Weights of a small image FSQ autoencoder: decoder activation silu.
Rows from block 10 of the encoder of a small image FSQ autoencoder, named by matrix and row number. Rows with one number belong to one neuron. Each number is 128 + 24 x the weight over its row's rms, rounded and kept within 0 to 255. All counts start at 0. Numbers have three digits each. After the name is the row's rms in percent of the matrix's.
After each neuron's rows are labels from the 100 images, of 14976, where the neuron reaches its highest value: "strongest on" is what is common among them. Only what is clearly more common there than usual is listed. The data: photos of plants, animals and fungi (iNaturalist).
# fc1: MLP up (encoder.blocks.10.mlp.fc1.weight, 1024x256), inputs 0-42
# fc2: MLP down (encoder.blocks.10.mlp.fc2.weight, 256x1024, transposed), outputs 0-42

fc1.535 094:102115116141118136107135130145097141129132115121092138115166091116149111145126133138129109162150119119096081165194134130073155120
fc2.535 066:123132129141069121105134126121109091093115140116145137117101125107124172145139093134088133126086112119142118087116138144159100150
strongest on: phylum Tracheophyta; kingdom Plantae

fc1.53 150:183146105141079095105136123157100097097142109124074119114133106116125114129147112138129140138132148121122127107149137097116121128
fc2.53 105:117149131123129130151125135116149151152132103122093107139128130150139101111120166120162123137154143151105136131151147120108142109
strongest on: class Aves

fc1.105 151:128127122123122129145171087129153106104125137108130179082096128126110091115177090114139129141124137139130110132119093166152135141
fc2.105 128:126138160114089160111117094101134145078104126096126121081087110132113124144109114117077138169104103151159122133140156129157152151
strongest on: class Aves

fc1.735 094:182116131147107137116134140095122173147121143129143115159138167127142095091133125149139135137185144129141128122122097122115162125
fc2.735 120:114128129121083141115145096135102140087116155113114131102125132112138146146136060129086169128089113117148118104126124140157122134
strongest on: kingdom Plantae; phylum Tracheophyta; class Magnoliopsida

fc1.444 085:127149107138101132124149117140124117124133129128115143102125135162149116130145120134126087113164129139125126148115123144141166114
fc2.444 079:095108129131047141111145096118113109058125114107140142103115141124133123125142113151074135106084131112150129093116130141146115160
strongest on: class Insecta; phylum Arthropoda

fc1.368 104:100109093121103129131134125142151127120117143137116147108120105124170083125159092145125088159128125157126139150145107139139146087
fc2.368 100:114119137135054144104140105122106121089117137117145143098109120112131150139128049132076154129089115113153125101123140142167119149
strongest on: phylum Tracheophyta; kingdom Plantae; class Magnoliopsida

fc1.268 138:061119145109119117128111140128133137121107127098089123130137137117136112136141113131139108151179142090125128184189117133092147117
fc2.268 203:120131139119067149115139099114117138081111136111126126096109119123134149142130052127072162138102113141147124102128140139173121138
strongest on: phylum Tracheophyta; kingdom Plantae

fc1.327 147:128101095117085095116139146136141119100155101112132106089121107097109137143132114083146119125183109135139141086080170113101148131
fc2.327 119:098123151151152105125142118132120130129155149147121131120141138114141134111137150099134109099163130134104149135124123138113143125
strongest on: phylum Arthropoda; class Insecta; order Lepidoptera

fc1.335 121:147121098136111144126139141130165082115128136143166126116154122127116141114133122083133059122135130059121129096114122121132124122
fc2.335 193:126145134112071141127150098110120142092125129110110131106116135125153150131141060120085159143118133142127135091116153150184124131
strongest on: class Magnoliopsida; phylum Tracheophyta; kingdom Plantae

fc1.30 065:148133116115105093102075094113151159132109109136109165102138124084112139115120117081118059068145146160141112138048161097126145146
fc2.30 046:129108129105128110152155112133118142099123150132139123122138149141157122126126137147111121104125111091123119082136121113130104111
strongest on: phylum Tracheophyta; kingdom Plantae

fc1.765 089:155156124128108127126130135151142134119144156112075118145118100150130131109134114122115129116155139121127120153116097133136095131
fc2.765 090:105126136130098142111140079131113149080120152116113128095125130111133147141131075126082170108108111129144127112132125133162131136
strongest on: phylum Tracheophyta; kingdom Plantae

fc1.29 086:111103131120133107144108127134150131125111128123126125100156103152159126158133137143157102099145133096145128136156135107117130124
fc2.29 093:117115138142076143110137093123109138097115153120139131092112112110134157140128061120091167130105114118145125095112134145172118144
strongest on: phylum Tracheophyta; kingdom Plantae

fc1.263 089:151120127140108101143153128147110150124094117154140104118138109119095092135120115081132113142146146155157140121122141128130159115
fc2.263 084:114107143140092137107140088124109137100118156126128126087116123106136167134147071119087170098128113135135132091120118143169114137
strongest on: phylum Tracheophyta; kingdom Plantae

fc1.649 084:126152093108129126136114144135154132133102142143091089119142120108124133144110128185151122121183123147105156156112118166134149146
fc2.649 110:117123126114076132112147105124100123085119149117131132107119138111142162140153073136079169120101120128141126079113119150177101136
strongest on: phylum Tracheophyta; kingdom Plantae

fc1.740 061:132152116180124122145140141143103113179121099126127125100201131131122142145112114118158160095106182151114142106176133136170148174
fc2.740 049:134145146087075114119144122125110060104140109114149141135129157133126127131124113155101085120102132104145123112161153122121128162
strongest on: class Aves

fc1.351 161:118147170159129116116152161134114105059163127161103133105099107120132104106104137106140137123144105127108149068085102116133098088
fc2.351 125:104126140158118111122147116127117127130164136143116143130142133116152131102135131103146128091151143134101155133104137153128137134
strongest on: phylum Arthropoda; class Insecta