Rows from block 3 of the encoder of a small image FSQ autoencoder, named by matrix and row number. Rows with one number within an expert belong to one neuron, the router's apart. Each number is 128 + 32 x the weight over its row's rms, rounded and kept within 0 to 255. All counts start at 0.
After each expert's rows are labels from the 100 images, of 14976, where the router gives the expert most weight on average: "strongest on" is what is common among them; "colour at peak" is the nearest of a few named colours to the mean colour under the peak. Only what is clearly more common there than usual is listed. The data: photos of plants, animals and fungi (iNaturalist). In brackets: how many of the 100, against the usual share in percent.
# router: router (encoder.blocks.3.mlp.router.weight, 32x128), inputs 0-63
# up: expert up (encoder.blocks.3.mlp.up, 32x128x128), inputs 0-63
# down: expert down (encoder.blocks.3.mlp.down, 32x128x128, transposed), outputs 0-63

# expert 5
router.5 [139 108 127 164 115 128 151 113 122  94 103 107 188 155 119 137 118 134 178 124 107 128 162 158 121 177 115  82 101 209  93 132 131 154 138 104 112 161 171 142 134 138 109  77 137  40  87 151 144 154  96 133 144  42  60 106 140 171  98 107 111 103 129 104]
up.2 [121 108  51 167 131 117 148 200 150 105 120 129 127 168 129 107 119 122  99 109 160 118 118  77 130 134 139 168 118 135 112 166 152 188  93 105 144 112 127 179  81 106  68 113 145 154 148 121 167  69 140 154 144 162 109 134 186 149  85 154 154 119 105 118]
down.2 [151 111 121 113  79  85 141 152  63  31 102 195 219 151 108 123 170 143  78 157  99 130  88 128 153 131  37 178 121 133 202 106 117  73 132 112  90 148 162  92 142  94 134 141  88 128 134 113 162 135 156 138 127  92 130 130 140 194 160 126 176 150 141 146]
up.3 [183 129 102 130 100 142 119 106  73 132  86 119  83 154 121 140  47 142 150 133  97 153 201 142 105 142 153  98 161 132 121 136 121  99 145 113 157 107 114 134 132 119  75 126 175 113 115  49 115 140 106 168 111 144  76 167 142 135 120 135  64 125 121 170]
down.3 [115 141 145 120 133 113  86 157  96  99  88 106 159 123 165 142  77 125 169  90 107 160  94 180 126 179 148 119 136 139 156 136 145 183 127  66 141 136 129 141 179 114 167 156  70 173 155 108 134 102 168  88  76  97 144 137 149 171 104 119 171  91 117 159]
up.4 [140 105 101 140 101 121  69 142 135 165 111 154 153 117 137 115  63  99 183 130  49 123 157 220 137 204 132 110 175 104  86 117 115  98 137 137 140 145 106 118 146 131  94 120 148 118 111 132  69 223 123  92  98 136 119 101 145 134 155 137 112 144  96 194]
down.4 [129 188 114 115 112 112  61 189 172  97 147 132 108  85 164 134 139  88 121  82 106 124 183 130 142 219 119 108  91  97 150 120 172 138 122 128 165 196  88 165 125 144 150  45 170  85 167 116 141 134 126 155 131 187 107  70 160 128 147 136 123 121 118 171]
strongest on: phylum Chordata (94 vs 60.8); class Aves (92 vs 55); order Passeriformes (61 vs 24.9)
colour at peak: black (37 vs 4.3)

# expert 29
router.29 [137 131 126 141 127 103 129 100 212 124 105 168 134 109 153 118 146 141  80 150 136 111 166 111 151 122 148 154 121 182 152 113 127 125 146 154  96  98 162 130  37  90 154 133  92 146 183  91 131 101 162 106 189 136 186 140 126 143  84  96 158 110  92  98]
up.2 [103 115 140 132 120  93 130 175 159 104  53  93 112 141 153 114  59 145 137 111  74 129  94 106  93 141  93 146 170 136  76 144 146  80 108 108 136 142 167 135 158 174 130 156 102 128  86  90 121  88  94 127 224 127  56 105  88 154  96 116 148 125 150 130]
down.2 [102 135 153 113 100 133 134 141 153 159 140 115 117 120  27 147 109  59 174 156 128 148 161 161 154 144 166  98  95 114 154  91  93 130 107 110  98 144 137 103 174 125 166  94 154 175 146 152 135 129 160  87  85 178 169 102 122 124 139  78  96  69  94 110]
up.3 [177 126 144 134 166 201  90 120 141 145 133 158 128 114  58 153  92 171  95 129 178  74 115 144 184 143  43  73 158 120 148 135 126 105 113 146 109 117 180 125 120 188 134 147  93 108 125 152 140  45 138 126 177 129  76 107 106 150  93 202  62 105 104  96]
down.3 [100 155 152 110 102 158 122 114  62 176 132 165 133 134  73 129 177  99 121 134 148  99  82 156  92 131 176  74 105 155 134 121  95 110 120 109  48 134 213 126 160 115 129 103 101 186 179 100  93 194 125 103  92 156 135 156 138 144 170  92 135 121 123 160]
up.4 [100 143 106 123 157 177 115 138 102 121 130 168  83 123 115 166 116 145 135 125  95  88 135 177 151 218 155 156 103 104 147 150  63 102  99 161  93 131 126 117 133 137 127  89 102 175 127 118 144 135 132 111 103 120 164 166 146 177 115 127 127  88 116 101]
down.4 [196 130 126 145  62 145 123 141 115  93 125 122 177 146 160 110 117 154 148 155  58 186  69 149 124 135 157 148 125 128 140 119 130 180  74 139  60  64 106 136 118 106 146 179  73 110 213 115 127 110  79 132 146 110 109 135 131 160  79 117 166 100 118 144]
strongest on: phylum Arthropoda (78 vs 30.9); class Insecta (75 vs 29.2)
colour at peak: yellow (59 vs 0.9)

# expert 20
router.20 [145 103 167 150 123 149  93  79 138  78 106  44  95 124 105 197  81 153 109 134 120  89 150 146 150 154 158 110 122  93 144 165 127 116 170 143  99 182 165 141 129 119 110 143 132 135 159 200 101 118 136 134 144 152  93 114 159 199  48  89 111 101 142 107]
up.2 [134 146 139 165 144 137 112  98 196 109 136 108 159 127 120 149 182 148 182 165 116 181 177 139 124  96  82  98  96 129 130 107 107 139 157 122  92  75 126  88 139  92 159 154 149 158 114 129  45 141 102 127 124 137 125 119 159 178 124  63 126 123 102 174]
down.2 [155 127 128 178  38 143 156 157 155   2 131  83 112 114  69 127 146 145 131 134 140  93 127 149  97 112  72 121 174 100 112 126 119 144 113 134 136 158  96 126 117 171 155 133 168 106 132 160 104 118 144 111 148 191  97  77 153 140  91 115 115 125 130 184]
up.3 [ 75 126 103 119  85 147 129 164 124  94 145  80 122 177 139 127  90 146  53 161 189 125  90  96 111 178  70 170 152 140 204 166  97 129  57 138 138  95 121 116 132 152 157 129 135 130  94 172 162 107 181 107 113 145 139 153 249 170 170 158 134 151 114 116]
down.3 [113 121 113  23 159 181 145 145  96 130  36  97 178  88 158 138 130 142 151 187 145 132 115 154 136 165 115 152  36 158 152 197 114 111 148 120 100 129 130 147 161  71 110 161  70 119 144  98 165 164 181 102 104 160 126 158  79 151 131  69 109 115  96 122]
up.4 [164 105 144  97 131  97 102 133  60  78 134  92  99 132 150 113 117 158 110 177  89 166  97  81 143 124 120 120 121 126 136 130 160  80  75 188 112 156  83 148 152  61 106 125  77 161  86 142 125 110 129 152  70 124 142  78 178 114 147 105 109 146 134 174]
down.4 [156 161 161 161  65 179 186 156 100  82  68 149 132  94  79 163 178 157 144 161 105 149 133  93 160  86  34 158 139 128  74 133  93 156 179 153 107 139 113  98 171 216 108 138 163 106  90 163 176  56 168 116  97  95 112 125 129 146 118 125  94 146  84  76]
strongest on: order Lepidoptera (33 vs 13.7)
colour at peak: black (100 vs 4.3)

# expert 16
router.16 [169 164  99 149  68 150 175 166  84 107 126 183  96 109 208 135  74 126  68 103 111  99  18 146 133 101 111 149 149 132 119 115 132 111 163  97  89 165  97  99 168 192 117 113  98 125 108 148 128 103 124 164  88 189 157 128 131 122 232 154 133  80 141 202]
up.2 [155 141 131 138 154  99 138 151  94 155 166  70 191 151 128 160 105 130 183 149 144  81 138 135 168 112 107 158 137 131 116 138 100 168  97 122 154 154 106  85 130  59 134 144 190 110 100 133 111 136 149  81  74 136 164 128 115 132 101 152  70 197 145 144]
down.2 [131 149 115 131 154 113  80 162 185  77 120 111  92 121  32 144 158 168 117 134  59 105 165 152 151 134  92 160 116  98  78 131 143 114 134 131 159 174 105 111 122 156  91 136 186 160 118 152 136 117  98 157 179 166  96  62  91 148 147 140 103 113 134 154]
up.3 [ 65 132 124  52  61 129 128 170 139 124 129 141 139  73 156 123 123 177  95 148  84 174  93 138 153 120 116  94 148  98 139 113 107 107 135 170 150 145 187 119 136 136  89 122 126 154 125 118 119 134 180 126 125 167 122 114 213 122 171 144 144 133 161  30]
down.3 [136 158 166 168 105 139 113 181  92 140 130 121 189  48 127 135 156 210 134 168 154 118 164 109  88  77 137 157 151 150 132 131 110 131 135 199 131  91 114 102  96  77 134 148 110 112 128 134 132  43 107 128 146 126 103 130 102 116 103 164  90 183 138 162]
up.4 [130 179 117  61 119 138 143 156  76 179 165 147 134  88 190 148  98 105 165 109 159 115 138 180  89 110  92 129 108 143  81 116 124  82 137  90 176 147 123 160 143 113 136 115 171  81 118 144 183 135 185  92 123 136 166 106 143 129 200 111 134 154 141 188]
down.4 [135  89 153 141 170 148 130 134  86 153 164 114 128 137 141 148 158 172 116 120 128 176 143  95 128 176 164 147 165 103 156 112 154  39 162 100 226 126  88 136  87 121  98 139 171 129  65 167  78 122 128 130 155 116 124 145  87 112 176 173 141 140 131 164]
strongest on: phylum Chordata (94 vs 60.8); class Aves (93 vs 55); order Charadriiformes (29 vs 7.6)
colour at peak: grey (100 vs 47.7)

# expert 12
router.12 [123 129 169  84  95 154  94  61 133 140 135 140 145 138  64 149 132 138 135 146 117 105 109 148 109 132 177 117 158  92 103 130 129 134 136 167 183 147 121  96 134 146 138 153 105 168 155 143 127 136 133 151  77 151 143 136 104 118 130 178 121  24 141  95]
up.2 [189 157 135 180 161 130 162  77 139 117 162 213 137 163 127 117  75 106 109 156 181  60 154  75 130 140 149 117 110 115 102 163 113 110  43 116 181 106 144 123 153 152  95 159  87 118 130   6 136  97 168 136 125 126 158 139  82  84 125 106  83 116 107 108]
down.2 [ 83  98 123 128 162 147 157 131 146 125 148 122 137  76 123 108 129 168 124 124 124 103 115 108 131 105 176 115 232 133 138 120 135 196  95  94 110 192 104  93 100 136 128 131 213 186 116 172  96 155 172 120 166 125 143  75 159 126 109 135  99 134 153  95]
up.3 [137 162 126 103 155 145 149 114 189 102  79 153 146 147 118 151 133  97 122 172 145 128  99 112 113 135 136 111  85 133  80 194 135 116 144 164 142 111  99 154 136 124 131 127 134 164 167 156 157 114 138  34 164  79  41 113  96 118 122 139 127  81 103 110]
down.3 [169 146 112 118 128 114 152  40 119 160 169 158 100  88 126 132 154 195 178 172 115 116 121 104 106 135  83 170 186 128 150 140 120 105 138 132 138  94 130 117  93 130 110 180 112 140 116 107 159 151 132 159 139 154 114 165 127 170 136  97 157 135 119 116]
up.4 [106  97 100 139 101 140 120 157  74 125 138 109 107 133  81  98 131 115 169  88  50 123 187 170  88 117 208 140 167 131 159 100 113 107 132 122  99 152 133 126 136 125 177  71  83 127 146 164  72 162  55 117 100 151 122 142 129 126 102 121 123 105 124 179]
down.4 [ 70 103 144 132  39 147 100 116 103  73 157 116 136 116 204 122  56  99 147 150 148 140 139 133 134  77 152  90  85 136 105 121 123 131  90 106 164 102 109 147 109 169 161 150 157 126 201 103  64 153 178 127 104 229 105 128 102 115  83 117 102 169 147 124]
strongest on: phylum Chordata (92 vs 60.8); class Aves (88 vs 55); order Passeriformes (65 vs 24.9)
colour at peak: cyan (25 vs 2.6)

# expert 0
router.0 [151 138 117 152 161 149 106  97  97 128 137 169 175 161 121 147 157 152 141 153 110 110   0 154 106 109 120 124 150 175 154 155 137 100 129 117 128 159  96 163 105 202  84 138 136  50 153 111 121 112 152 141  94  63 138 127 121 112  90 169 165  99 142 152]
up.2 [116 149 190 131 124 156  90  82 177  87 106 111 168 145 144 133 157 168 141 111 157 126 148 144 110 114 124 102 105  95 142 166 111 125 121  97 113 160 173 141 130 147 144 153 117 161 157 134 132  94 130  71 142 103 139 144 138 134 133  87 143 144 197 119]
down.2 [124  99 110 146 150 155 130 163 113  93  97 165  61 113  62 132 143 208 128 183 193 101 210 129 115 154  72  98 143 117  98 100 149 112 162 124 190  95 115 144 148 133 121 152  87  68 122  70  99  93 122 127 154 177 143  87 164 132 117  95 128 203 157 134]
up.3 [161 121  95 197 182 136 158 128 110 128  41 208 152 115  68 121  78 167  94 150 110  73 150  89  76 178  47 142 105 106 102 143 114 110 138 150 106 152 126 106 136 145 175 106 121 112 126  90  88 104 213 114  98 136 154 126 130 134 119 127 158 136 137 117]
down.3 [121 155  87  97 105 125 162 141  97 138  82 121 178 120 149  77 111 172 190  95 149 113  80 121  78  92 147 148 125 118 221 143 151 119 161  95 106 118 133 137  98 161 145 134 238 148  62 123 141 169 187 177 128 119 138 126 100 117 148 124 104 124 162  74]
up.4 [141 128 128 152 114 140 115 191 180 128 130 112 132  87  69 128 121 102  93 137 146  72  83 170 101 139 118 143 109 139  99 145 138 186 147 136  69 111 115 159 115 113 144 172 118 129 116 170 147 108 168 150 143 207 131 137 158 140  92 166 147  78 115 182]
down.4 [119  92 129 118 132  99 111 182  88 148 119 160 129 128 120 113  97 149  96 193 161 136  85 116  47 114 119 119 135 140 140 123 148  98 147 122 117  78 138 107 124 130 157 144  48  48 164 144 128 138 140 147 138 117 105 132 105 151 135 137 138 195 124 160]
strongest on: class Aves (93 vs 55); order Charadriiformes (33 vs 7.6); order: Anseriformes (27 vs 5.5); family: Anatidae (27 vs 5.5)
colour at peak: grey (87 vs 47.7)

# expert 28
router.28 [135 132 119 168  91 135 103 208 107 111  89  99 153 155 192 142  92 128 136 164 111  51 185 145 142 127  77 125 143  77 134 108 124 107 141 122 118 162  94 116 176  93 165  85 163 174 149 178 139 117 137 120  83 132 138 125  87 129 176 132 120 157 111 149]
up.2 [118  94 115 198  67 120 121 132 165 179  88 223 157 146 159 156 101 140 121 135  71 110 139 144  91 121  86 117  82 155 133 137 140 106 162 137 146 185 112 162 112 131 149 111 114 112 110 102 117 134 137 179 172  90 143 164  66 103 112 118 150 183  66 142]
down.2 [100 135 121  71 157 121 116 131 122 111 104 109 161 155 121 136 133 131 148 105  63 141 171 121 160 173 146  98 120 123 164 132 160 178 162 130  79 143 126 138  91 151 155 136 162 120 125 151 154 151  98 170 137 131 165 131 188 107 152 136 164  40 162  49]
up.3 [ 92 129 197 158  71 112 156 102 151  79 155 123  74  54 205 129 117 108 137 135 160 185  81 139 109 127 119 112 132 137 143  96 138 175  93 133 134  82 121 116  84 164 148 123 165 163 155 154  90 149  58 157 113 171 132 122 160 131 192  87 150  77 114 145]
down.3 [132 178 115 132  88 143 114 175 120 122 149  83 152 113 124 124 183  94  56 128 123 119  95 134 107 120  81 107  87 158 131 157  91  99 172 143 123  76 163 149 137 124 182 154  74 141 177  53 116 147 127 145 131 129  95 150 103 124 112 163 130 154 110 188]
up.4 [ 71 130 156 243 107 145 120 155 115  95 188  91 100 138 100 123 158  91 115 139  88 167 142  94 171  86 117 140 135 133 168  92 138 138 144 133  42 106 160 131 167 152  82 167  74 160  85 145 117 104 121 155 122 144 101 129 134 109 135 116 115 184 160 179]
down.4 [151 167 147 157  87 100  57 126 150 104  98 105  98 173 114 130 144  89 128 144  39 112 115 128 103 109 134 122  36 100 168 145 161 121 101 153 137  99 130 153  84 149 169 132 103 146 152 151  94 121 123 128 102 127 193 139  90 117  56  64 135 132 153 124]
strongest on: order Passeriformes (53 vs 24.9)
colour at peak: grey (84 vs 47.7)

# expert 2
router.2 [119 120 106  85 143  99  88 148 153 155  93 135 207  55 130 110 127 119 137 143 115 150  97  96 126 140 182 132 127  96 152 105 124 111 123 124 137 125 133 158 121 223 147 162 127 103  95  86  90 126 159  92 127 194 148 115 137 121 157 154 130 104 153 192]
up.2 [106  99 185 111 104  98 127 131 150 121 123 133 123 152 132 143 112 111 141 213 172  90 137 154 147 104 116 144 115 107 110 121 143 177 115 147 136 140 155  79 101 131 156 120 181 112 134 124 156 114 107 109 147  74 126 134  86 108  99 123 156 124 181 136]
down.2 [114  87 122 174 148 129 142  78 139 155 125 197 127  89 134 151  84 197 188 142 174 165 135  99 122 165 181 107 104  96 130 129  91 122 110 112 177 129 111 113 189 175 128 150 168 149 161 100 147 112 192 163 106 145 154 143 173 114 103 139  88  98 172  46]
up.3 [132 131 103 120 109 140 182  67 103  92 153 134 124 119  95 125  64 155 156 118 163 180 153 102 155 131 190 136 154  95 186 105 102  99 118 155  92 164 152 128 138 141  98  30  91  88 136 101 145 126  65 130 139 117 128 114 130 112 147 137 135  86 172  66]
down.3 [186 113 165 116 122 117 125 150  42 138  96 122 106 130 154 147 126  96 202  89 153 193 185 126 154 173 105 167 113 118 159 155 148  54 138 165 178 107 149 164 104 110  66 139 108 120 128  93  94  97 120  91 152 125 137 134 108 140 120  96 177 154 146 161]
up.4 [144  72 107 182 133 106 154 157 136 106 110 105 163 165 107  85 174 125 195 185 125  92 238 121 102 154 162 170  83 136 121 149 142 135 141 127  94 107 127 161  71  50 145 163 143  73 107  84  94 125 128 112 104  52 181 143 106 121 132  71 109 131 100 132]
down.4 [105  89 126 130 160 176 140 186  73 116  88  45  94 119 119 142  69 126 114  98 231 146 110 135  91 155 133 147  98 143 108 143 123  92 140 142  95  65  96 128 150 175  98 142 154 138 167  84  94 123  99 128 115 158  96 113  68 100 106 137 103 163 121 186]
strongest on: phylum Chordata (97 vs 60.8); class Aves (94 vs 55); order Anseriformes (35 vs 5.5); family: Anatidae (35 vs 5.5)
colour at peak: grey (88 vs 47.7)

# expert 31
router.31 [107 101 115 154 148 115 134 191 104 152 139  79  90  85 103 150 117 115 162 128 119  97 101 123 110  77 164 132 160 116 135 127 148 123 134 118 151 120 151 145 146 103 114 167  98 170  90 180  86 126 130 130  75 220 127 140 118 108 157 108 116 181 151 206]
up.2 [115 140 134 131 132  88 143 131 150 138 104 105  97 181 164 155 137 135  55 120 110  86  75 118 108 147 117 150 103  91 127 123 118 100 140 100 119 111 108 127 141 172 191  65 131 113 174 157 130 103 174 123 140  66 106 136  93 111 170 106 173 149  55 120]
down.2 [145 109 124 121  96 151  73 208  58 125 171 169 132 188 112 140  84 165 140 154 157 154 134 145 117  91 123 126 141 152 154 127 114  68 174 128 133  64 130  94  99 122 121 172 110 162 133 155 134 116 155 125 104 148 122 142  67 121  95 101 123 190  98 147]
up.3 [ 99 107 128 164 100  65 145 136 142 129  76 131 145 164 118  95 129  72 137 123 120 187 208 152  91 145 137  88 126 118  75 103  79 145 138 105 144 134 124 116  98 174 123  94 142 117 160 117 154 150 117 168 141  68 116  97 142 148 179 114 133  78 108 181]
down.3 [136 123 156 165 175 120 119 135 136 187 100 116  49 108  94 147 133 110 121 140 122 120 100 151 142 192  45 160 113 156 109 114  92 104 106  93 133 177 102 147 178 146 142  73 127 135 172 110 105  74 112 115 149 116 187 120 153 125 181  69 131 104 123 127]
up.4 [147 130 140 137 122 163 151 132 149 122 116  70 138 114 114 112  94 147 136 131 118 146 100  66 113 143 131 153 122  93 105 176 117  89 110 149  73 166 122 123 162 160  95  88 153  94 156 166 163 154 138  95  94 156 107 111 169 195 137  87 156 121 131  95]
down.4 [104 113 126 137 142  60  97 127 114  93 112 142 137 116  89 111  82 144 124 216 121  94  84 140 109 149  96 109 119 162 117 158 109 144 189 179 152 145 168 139 167  90 154 142 118 136 167 123 145 140 208 124  94 108 151  86 158 116 142 126 104 153 143 103]
strongest on: order Charadriiformes (33 vs 7.6)
colour at peak: grey (87 vs 47.7)

# expert 4
router.4 [117 122 114 101 135 106 197 140 112 204 131 199 120 118 110  65 135 131  98 104 101 163  75 122 121 130 116 144 126 169  97 110 127  92 139 100 120  67  88 102 104  94  88 138  59 121  91 108 125 201 135 124 113 146 151 131 159 137 174 146 140 190 146  93]
up.2 [122  88 136 114 152 123 123 116 159  91 124 142 132 112 118 169 167 151 133 163 122 171 133 164 112 178 174 203  89 121 104 169 135 139 156 181  93  60 110 183  94  86  89  91 123 134 137 134  63 113  87 121 128 113 113 194 120 115  99 158 173 116  85 111]
down.2 [112 135  90  96 156  99 107  92  90 131 120 137  82 113 101 120 117 150 121 140  70 146 108 109 207 145 221 150 156 134 198 144 113 135 144  94 150 110 134 125 111 136 111  73 196  71  67 133 169 152 181 115 135 189 144  98 201 130 136 134 133  90 109 108]
up.3 [104 140  90 121 104 133  83  91 151 128 166 146 101 158  79 145 164 139 136  88 122 149 126 115 130 111 163 100 123  99 196  80 130  93 112 162 131 148 203 119  99 128 169 129 135 179 116 152  85 121 131 140 187  65 110 103 149 144  97 176 162  54 116 114]
down.3 [122 130 134 123 153 117  68 133  94 123  53 115 135 122  73 138 131  84 118 101 158 133  83 150  80 204 132  99 135 156  69 146 132 138 114 143 114 116 137 123 174 168 144  90 100 153 113 148  67 116 192 124 121 194 161 160 151 103 108 150  94 150 112  89]
up.4 [126 149 130 155 167 179  98  92 193 116 145 103 124 155 105  99  94 122 181  54 193 123 195  80 138 136 102 152 146  73 188 150 127 223 101 118 136  87 146 166  70 149 174 108 181 161 146 156 126  81  89 113 106 165 157 163 132  77 137 133 124 135 126 118]
down.4 [ 64 117 144 123 138 118 153 123 203 186  89 127 138  91  83 122 105 127 148 125  96 105 125 116 114  94  79  56 155 117 155 173 123 140 141 107 128 145 193 121 147 113 102 148 115 207 155 126 157  78 100 107 112 131  53 164 129 121 167 145 104 131  99 107]
strongest on: class Aves (83 vs 55)
colour at peak: white (65 vs 6.3); cyan (32 vs 2.6)

# expert 27
router.27 [147 131 140 111 168 127 178 128  76 122 120  94 125 189 145 136 131 117 121 108 150 182  75 112  94 130  88 132  94 131 126 102 136 104 150 167 116  58  73 127 175  63 143 130 189  93 106 151 134 114 109 117  54  44 198 121 109 110 109 133 139 181 142 169]
up.2 [162 104 132 137 164 144 148 108 129  75 121 130  56 191 134 180  77 111  66 107 117 148  91 140 100 152 108 121 116 150 120 122 140 110 155 128 104  81 123 165 121 132  88  74 159 120 156 128 136 136  91 163 160  82 118 157 138 166 120 124 129 140 175 108]
down.2 [ 98 161 122 144 131  73 144  97 103 142  83 106 156 128 156 105 120 137 115 129 122 120  79 178 167 115 103 153 136 114 181 138 178 128 113 158 142 140  60 173 135 159 125 117 148 142 100 124 151  97 160 115 134 105 185 176 225  76 124 140 138  45 134  83]
up.3 [114 146 120 161 148 178 124 107  78 175 121 157 170 161 131 154  58 147  77 141  91 101 174 145  98 105  54 149 131 155 168 124 146 123 155 143 164 112  98 129 118 169 158  86 209  74 103 110  90 105 110 139 173  91  67 153 130 115  58 120 150  83  93 148]
down.3 [108 172 129 141 132 132  90 113 169 146  91 102 141 162 139 129 211 111  97 105  90  24  60 152 104 130 104 154 149 150 188 101 119 135  91 127  87 155  98 119 126 160  98 134  92 164 129 151 230 112 150 136 118 111 177 192 148 104 156 130 129 113 144  93]
up.4 [131 108 166  90 102  96 146 129 121 140  96 170 164 152 112  86 123 124 137 122 109 159 170  96  96 107 135 108 144 147 101 125 148 140 120 139 189 120 123 127 116 195 130 132 119  84 151  65 132 139 127 135 163  96  76 100  44 114  93  95 136 134 139 155]
down.4 [153  79 132 164 160 112 151 124  88 143  87 136 117  96 162 113 172 169 139 149 120 154  77 106 163  82 141 137  94 104 114  94 130 112 154 123 121  70 114 195 147 161 119 134 160  91 125 156 162  85 105 132 144  66 161 187 139 157 165 124 114 102 120 111]
strongest on: class Aves (84 vs 55); order Charadriiformes (30 vs 7.6)
colour at peak: grey (99 vs 47.7)

# expert 30
router.30 [125 128 122 109 147 131 198 141 126 171 121 126  49 108 119  86 115  77 117  96 159 210 204 127 120 128 146 121 145 135 103 105 144 147 117 138 130 107 138 118 135  50 120 151 119 202  28 144 110 143 152 124 159 208 146 125 159 116 153  78 112 195 171 106]
up.2 [118 119 116 121 141 131  83 138 143  71 118 160 205  85 132 213 146 145 171 188 135  83 166 149 152 115 183 126 127 119 117 120 136 170 147  98  97 172 124 115 113 134 172 174 175  65 162 151  53 165 147 119 120 165 144 114 112 118 148 155  99  97 114 153]
down.2 [102 116 129  77 161 108 123 142 156 164 103  61 131 138 116 140 123  78 114 110 133  76 239 112 112 120 152 117  73 123 105 143 144 123 111 135 142 112 169 153 110  40 172 150 108 179 158 151 183 202 131 138 135 122  83 147 157 125 163 158 128 116 143 129]
up.3 [141  81 123 103 154 133  79 116 143 112  76  96 152 153 100 146 188 134 108 139  93 100 138 101 150 142 144 106 135 102 143 118 180  57 105 164 120 133 103 139 175 143 141 165  74 107 106 158  68 134 192 169 181 111 127  94 148 129 124 160 159 161 159 127]
down.3 [125 104 124 106 173 137 122  67 127 192  74 132 166 125  86 140 124 119 135  97 138 106 197 180  92 203 111  99  77  72 122 134 131 164  88 119 138 168 130 128 147 142 130 103  33 112 211 140 119  98 122  98 117 141 145 103 165 151 154 145 127 139 135  88]
up.4 [ 93 121 139 110  94 134  95 158 141 145 106 137 206 104 165 132 144  88 147 160 143 121 188 138  74 140 138 116 117 135 106 105 133 148  98 150 115  72 144 106 127 150 138 199 108 105 127 111  43 116 159 117 172 119 154 132  87 149 156 144 136  93 127 161]
down.4 [107 160 129 147 156 119  88 131  96 124  52 120  60 146 140 124 118  56  81 133 143  75 212 158 166 190  45 115  91 114 119 113 163 111 121 172 131 114 116 174 144  81 178 110  84 159 175  95 158 133 130 132 148  97 121 155 137 122 194 130 150  89 137 162]
strongest on: phylum Chordata (95 vs 60.8); class Aves (91 vs 55)
colour at peak: cyan (25 vs 2.6)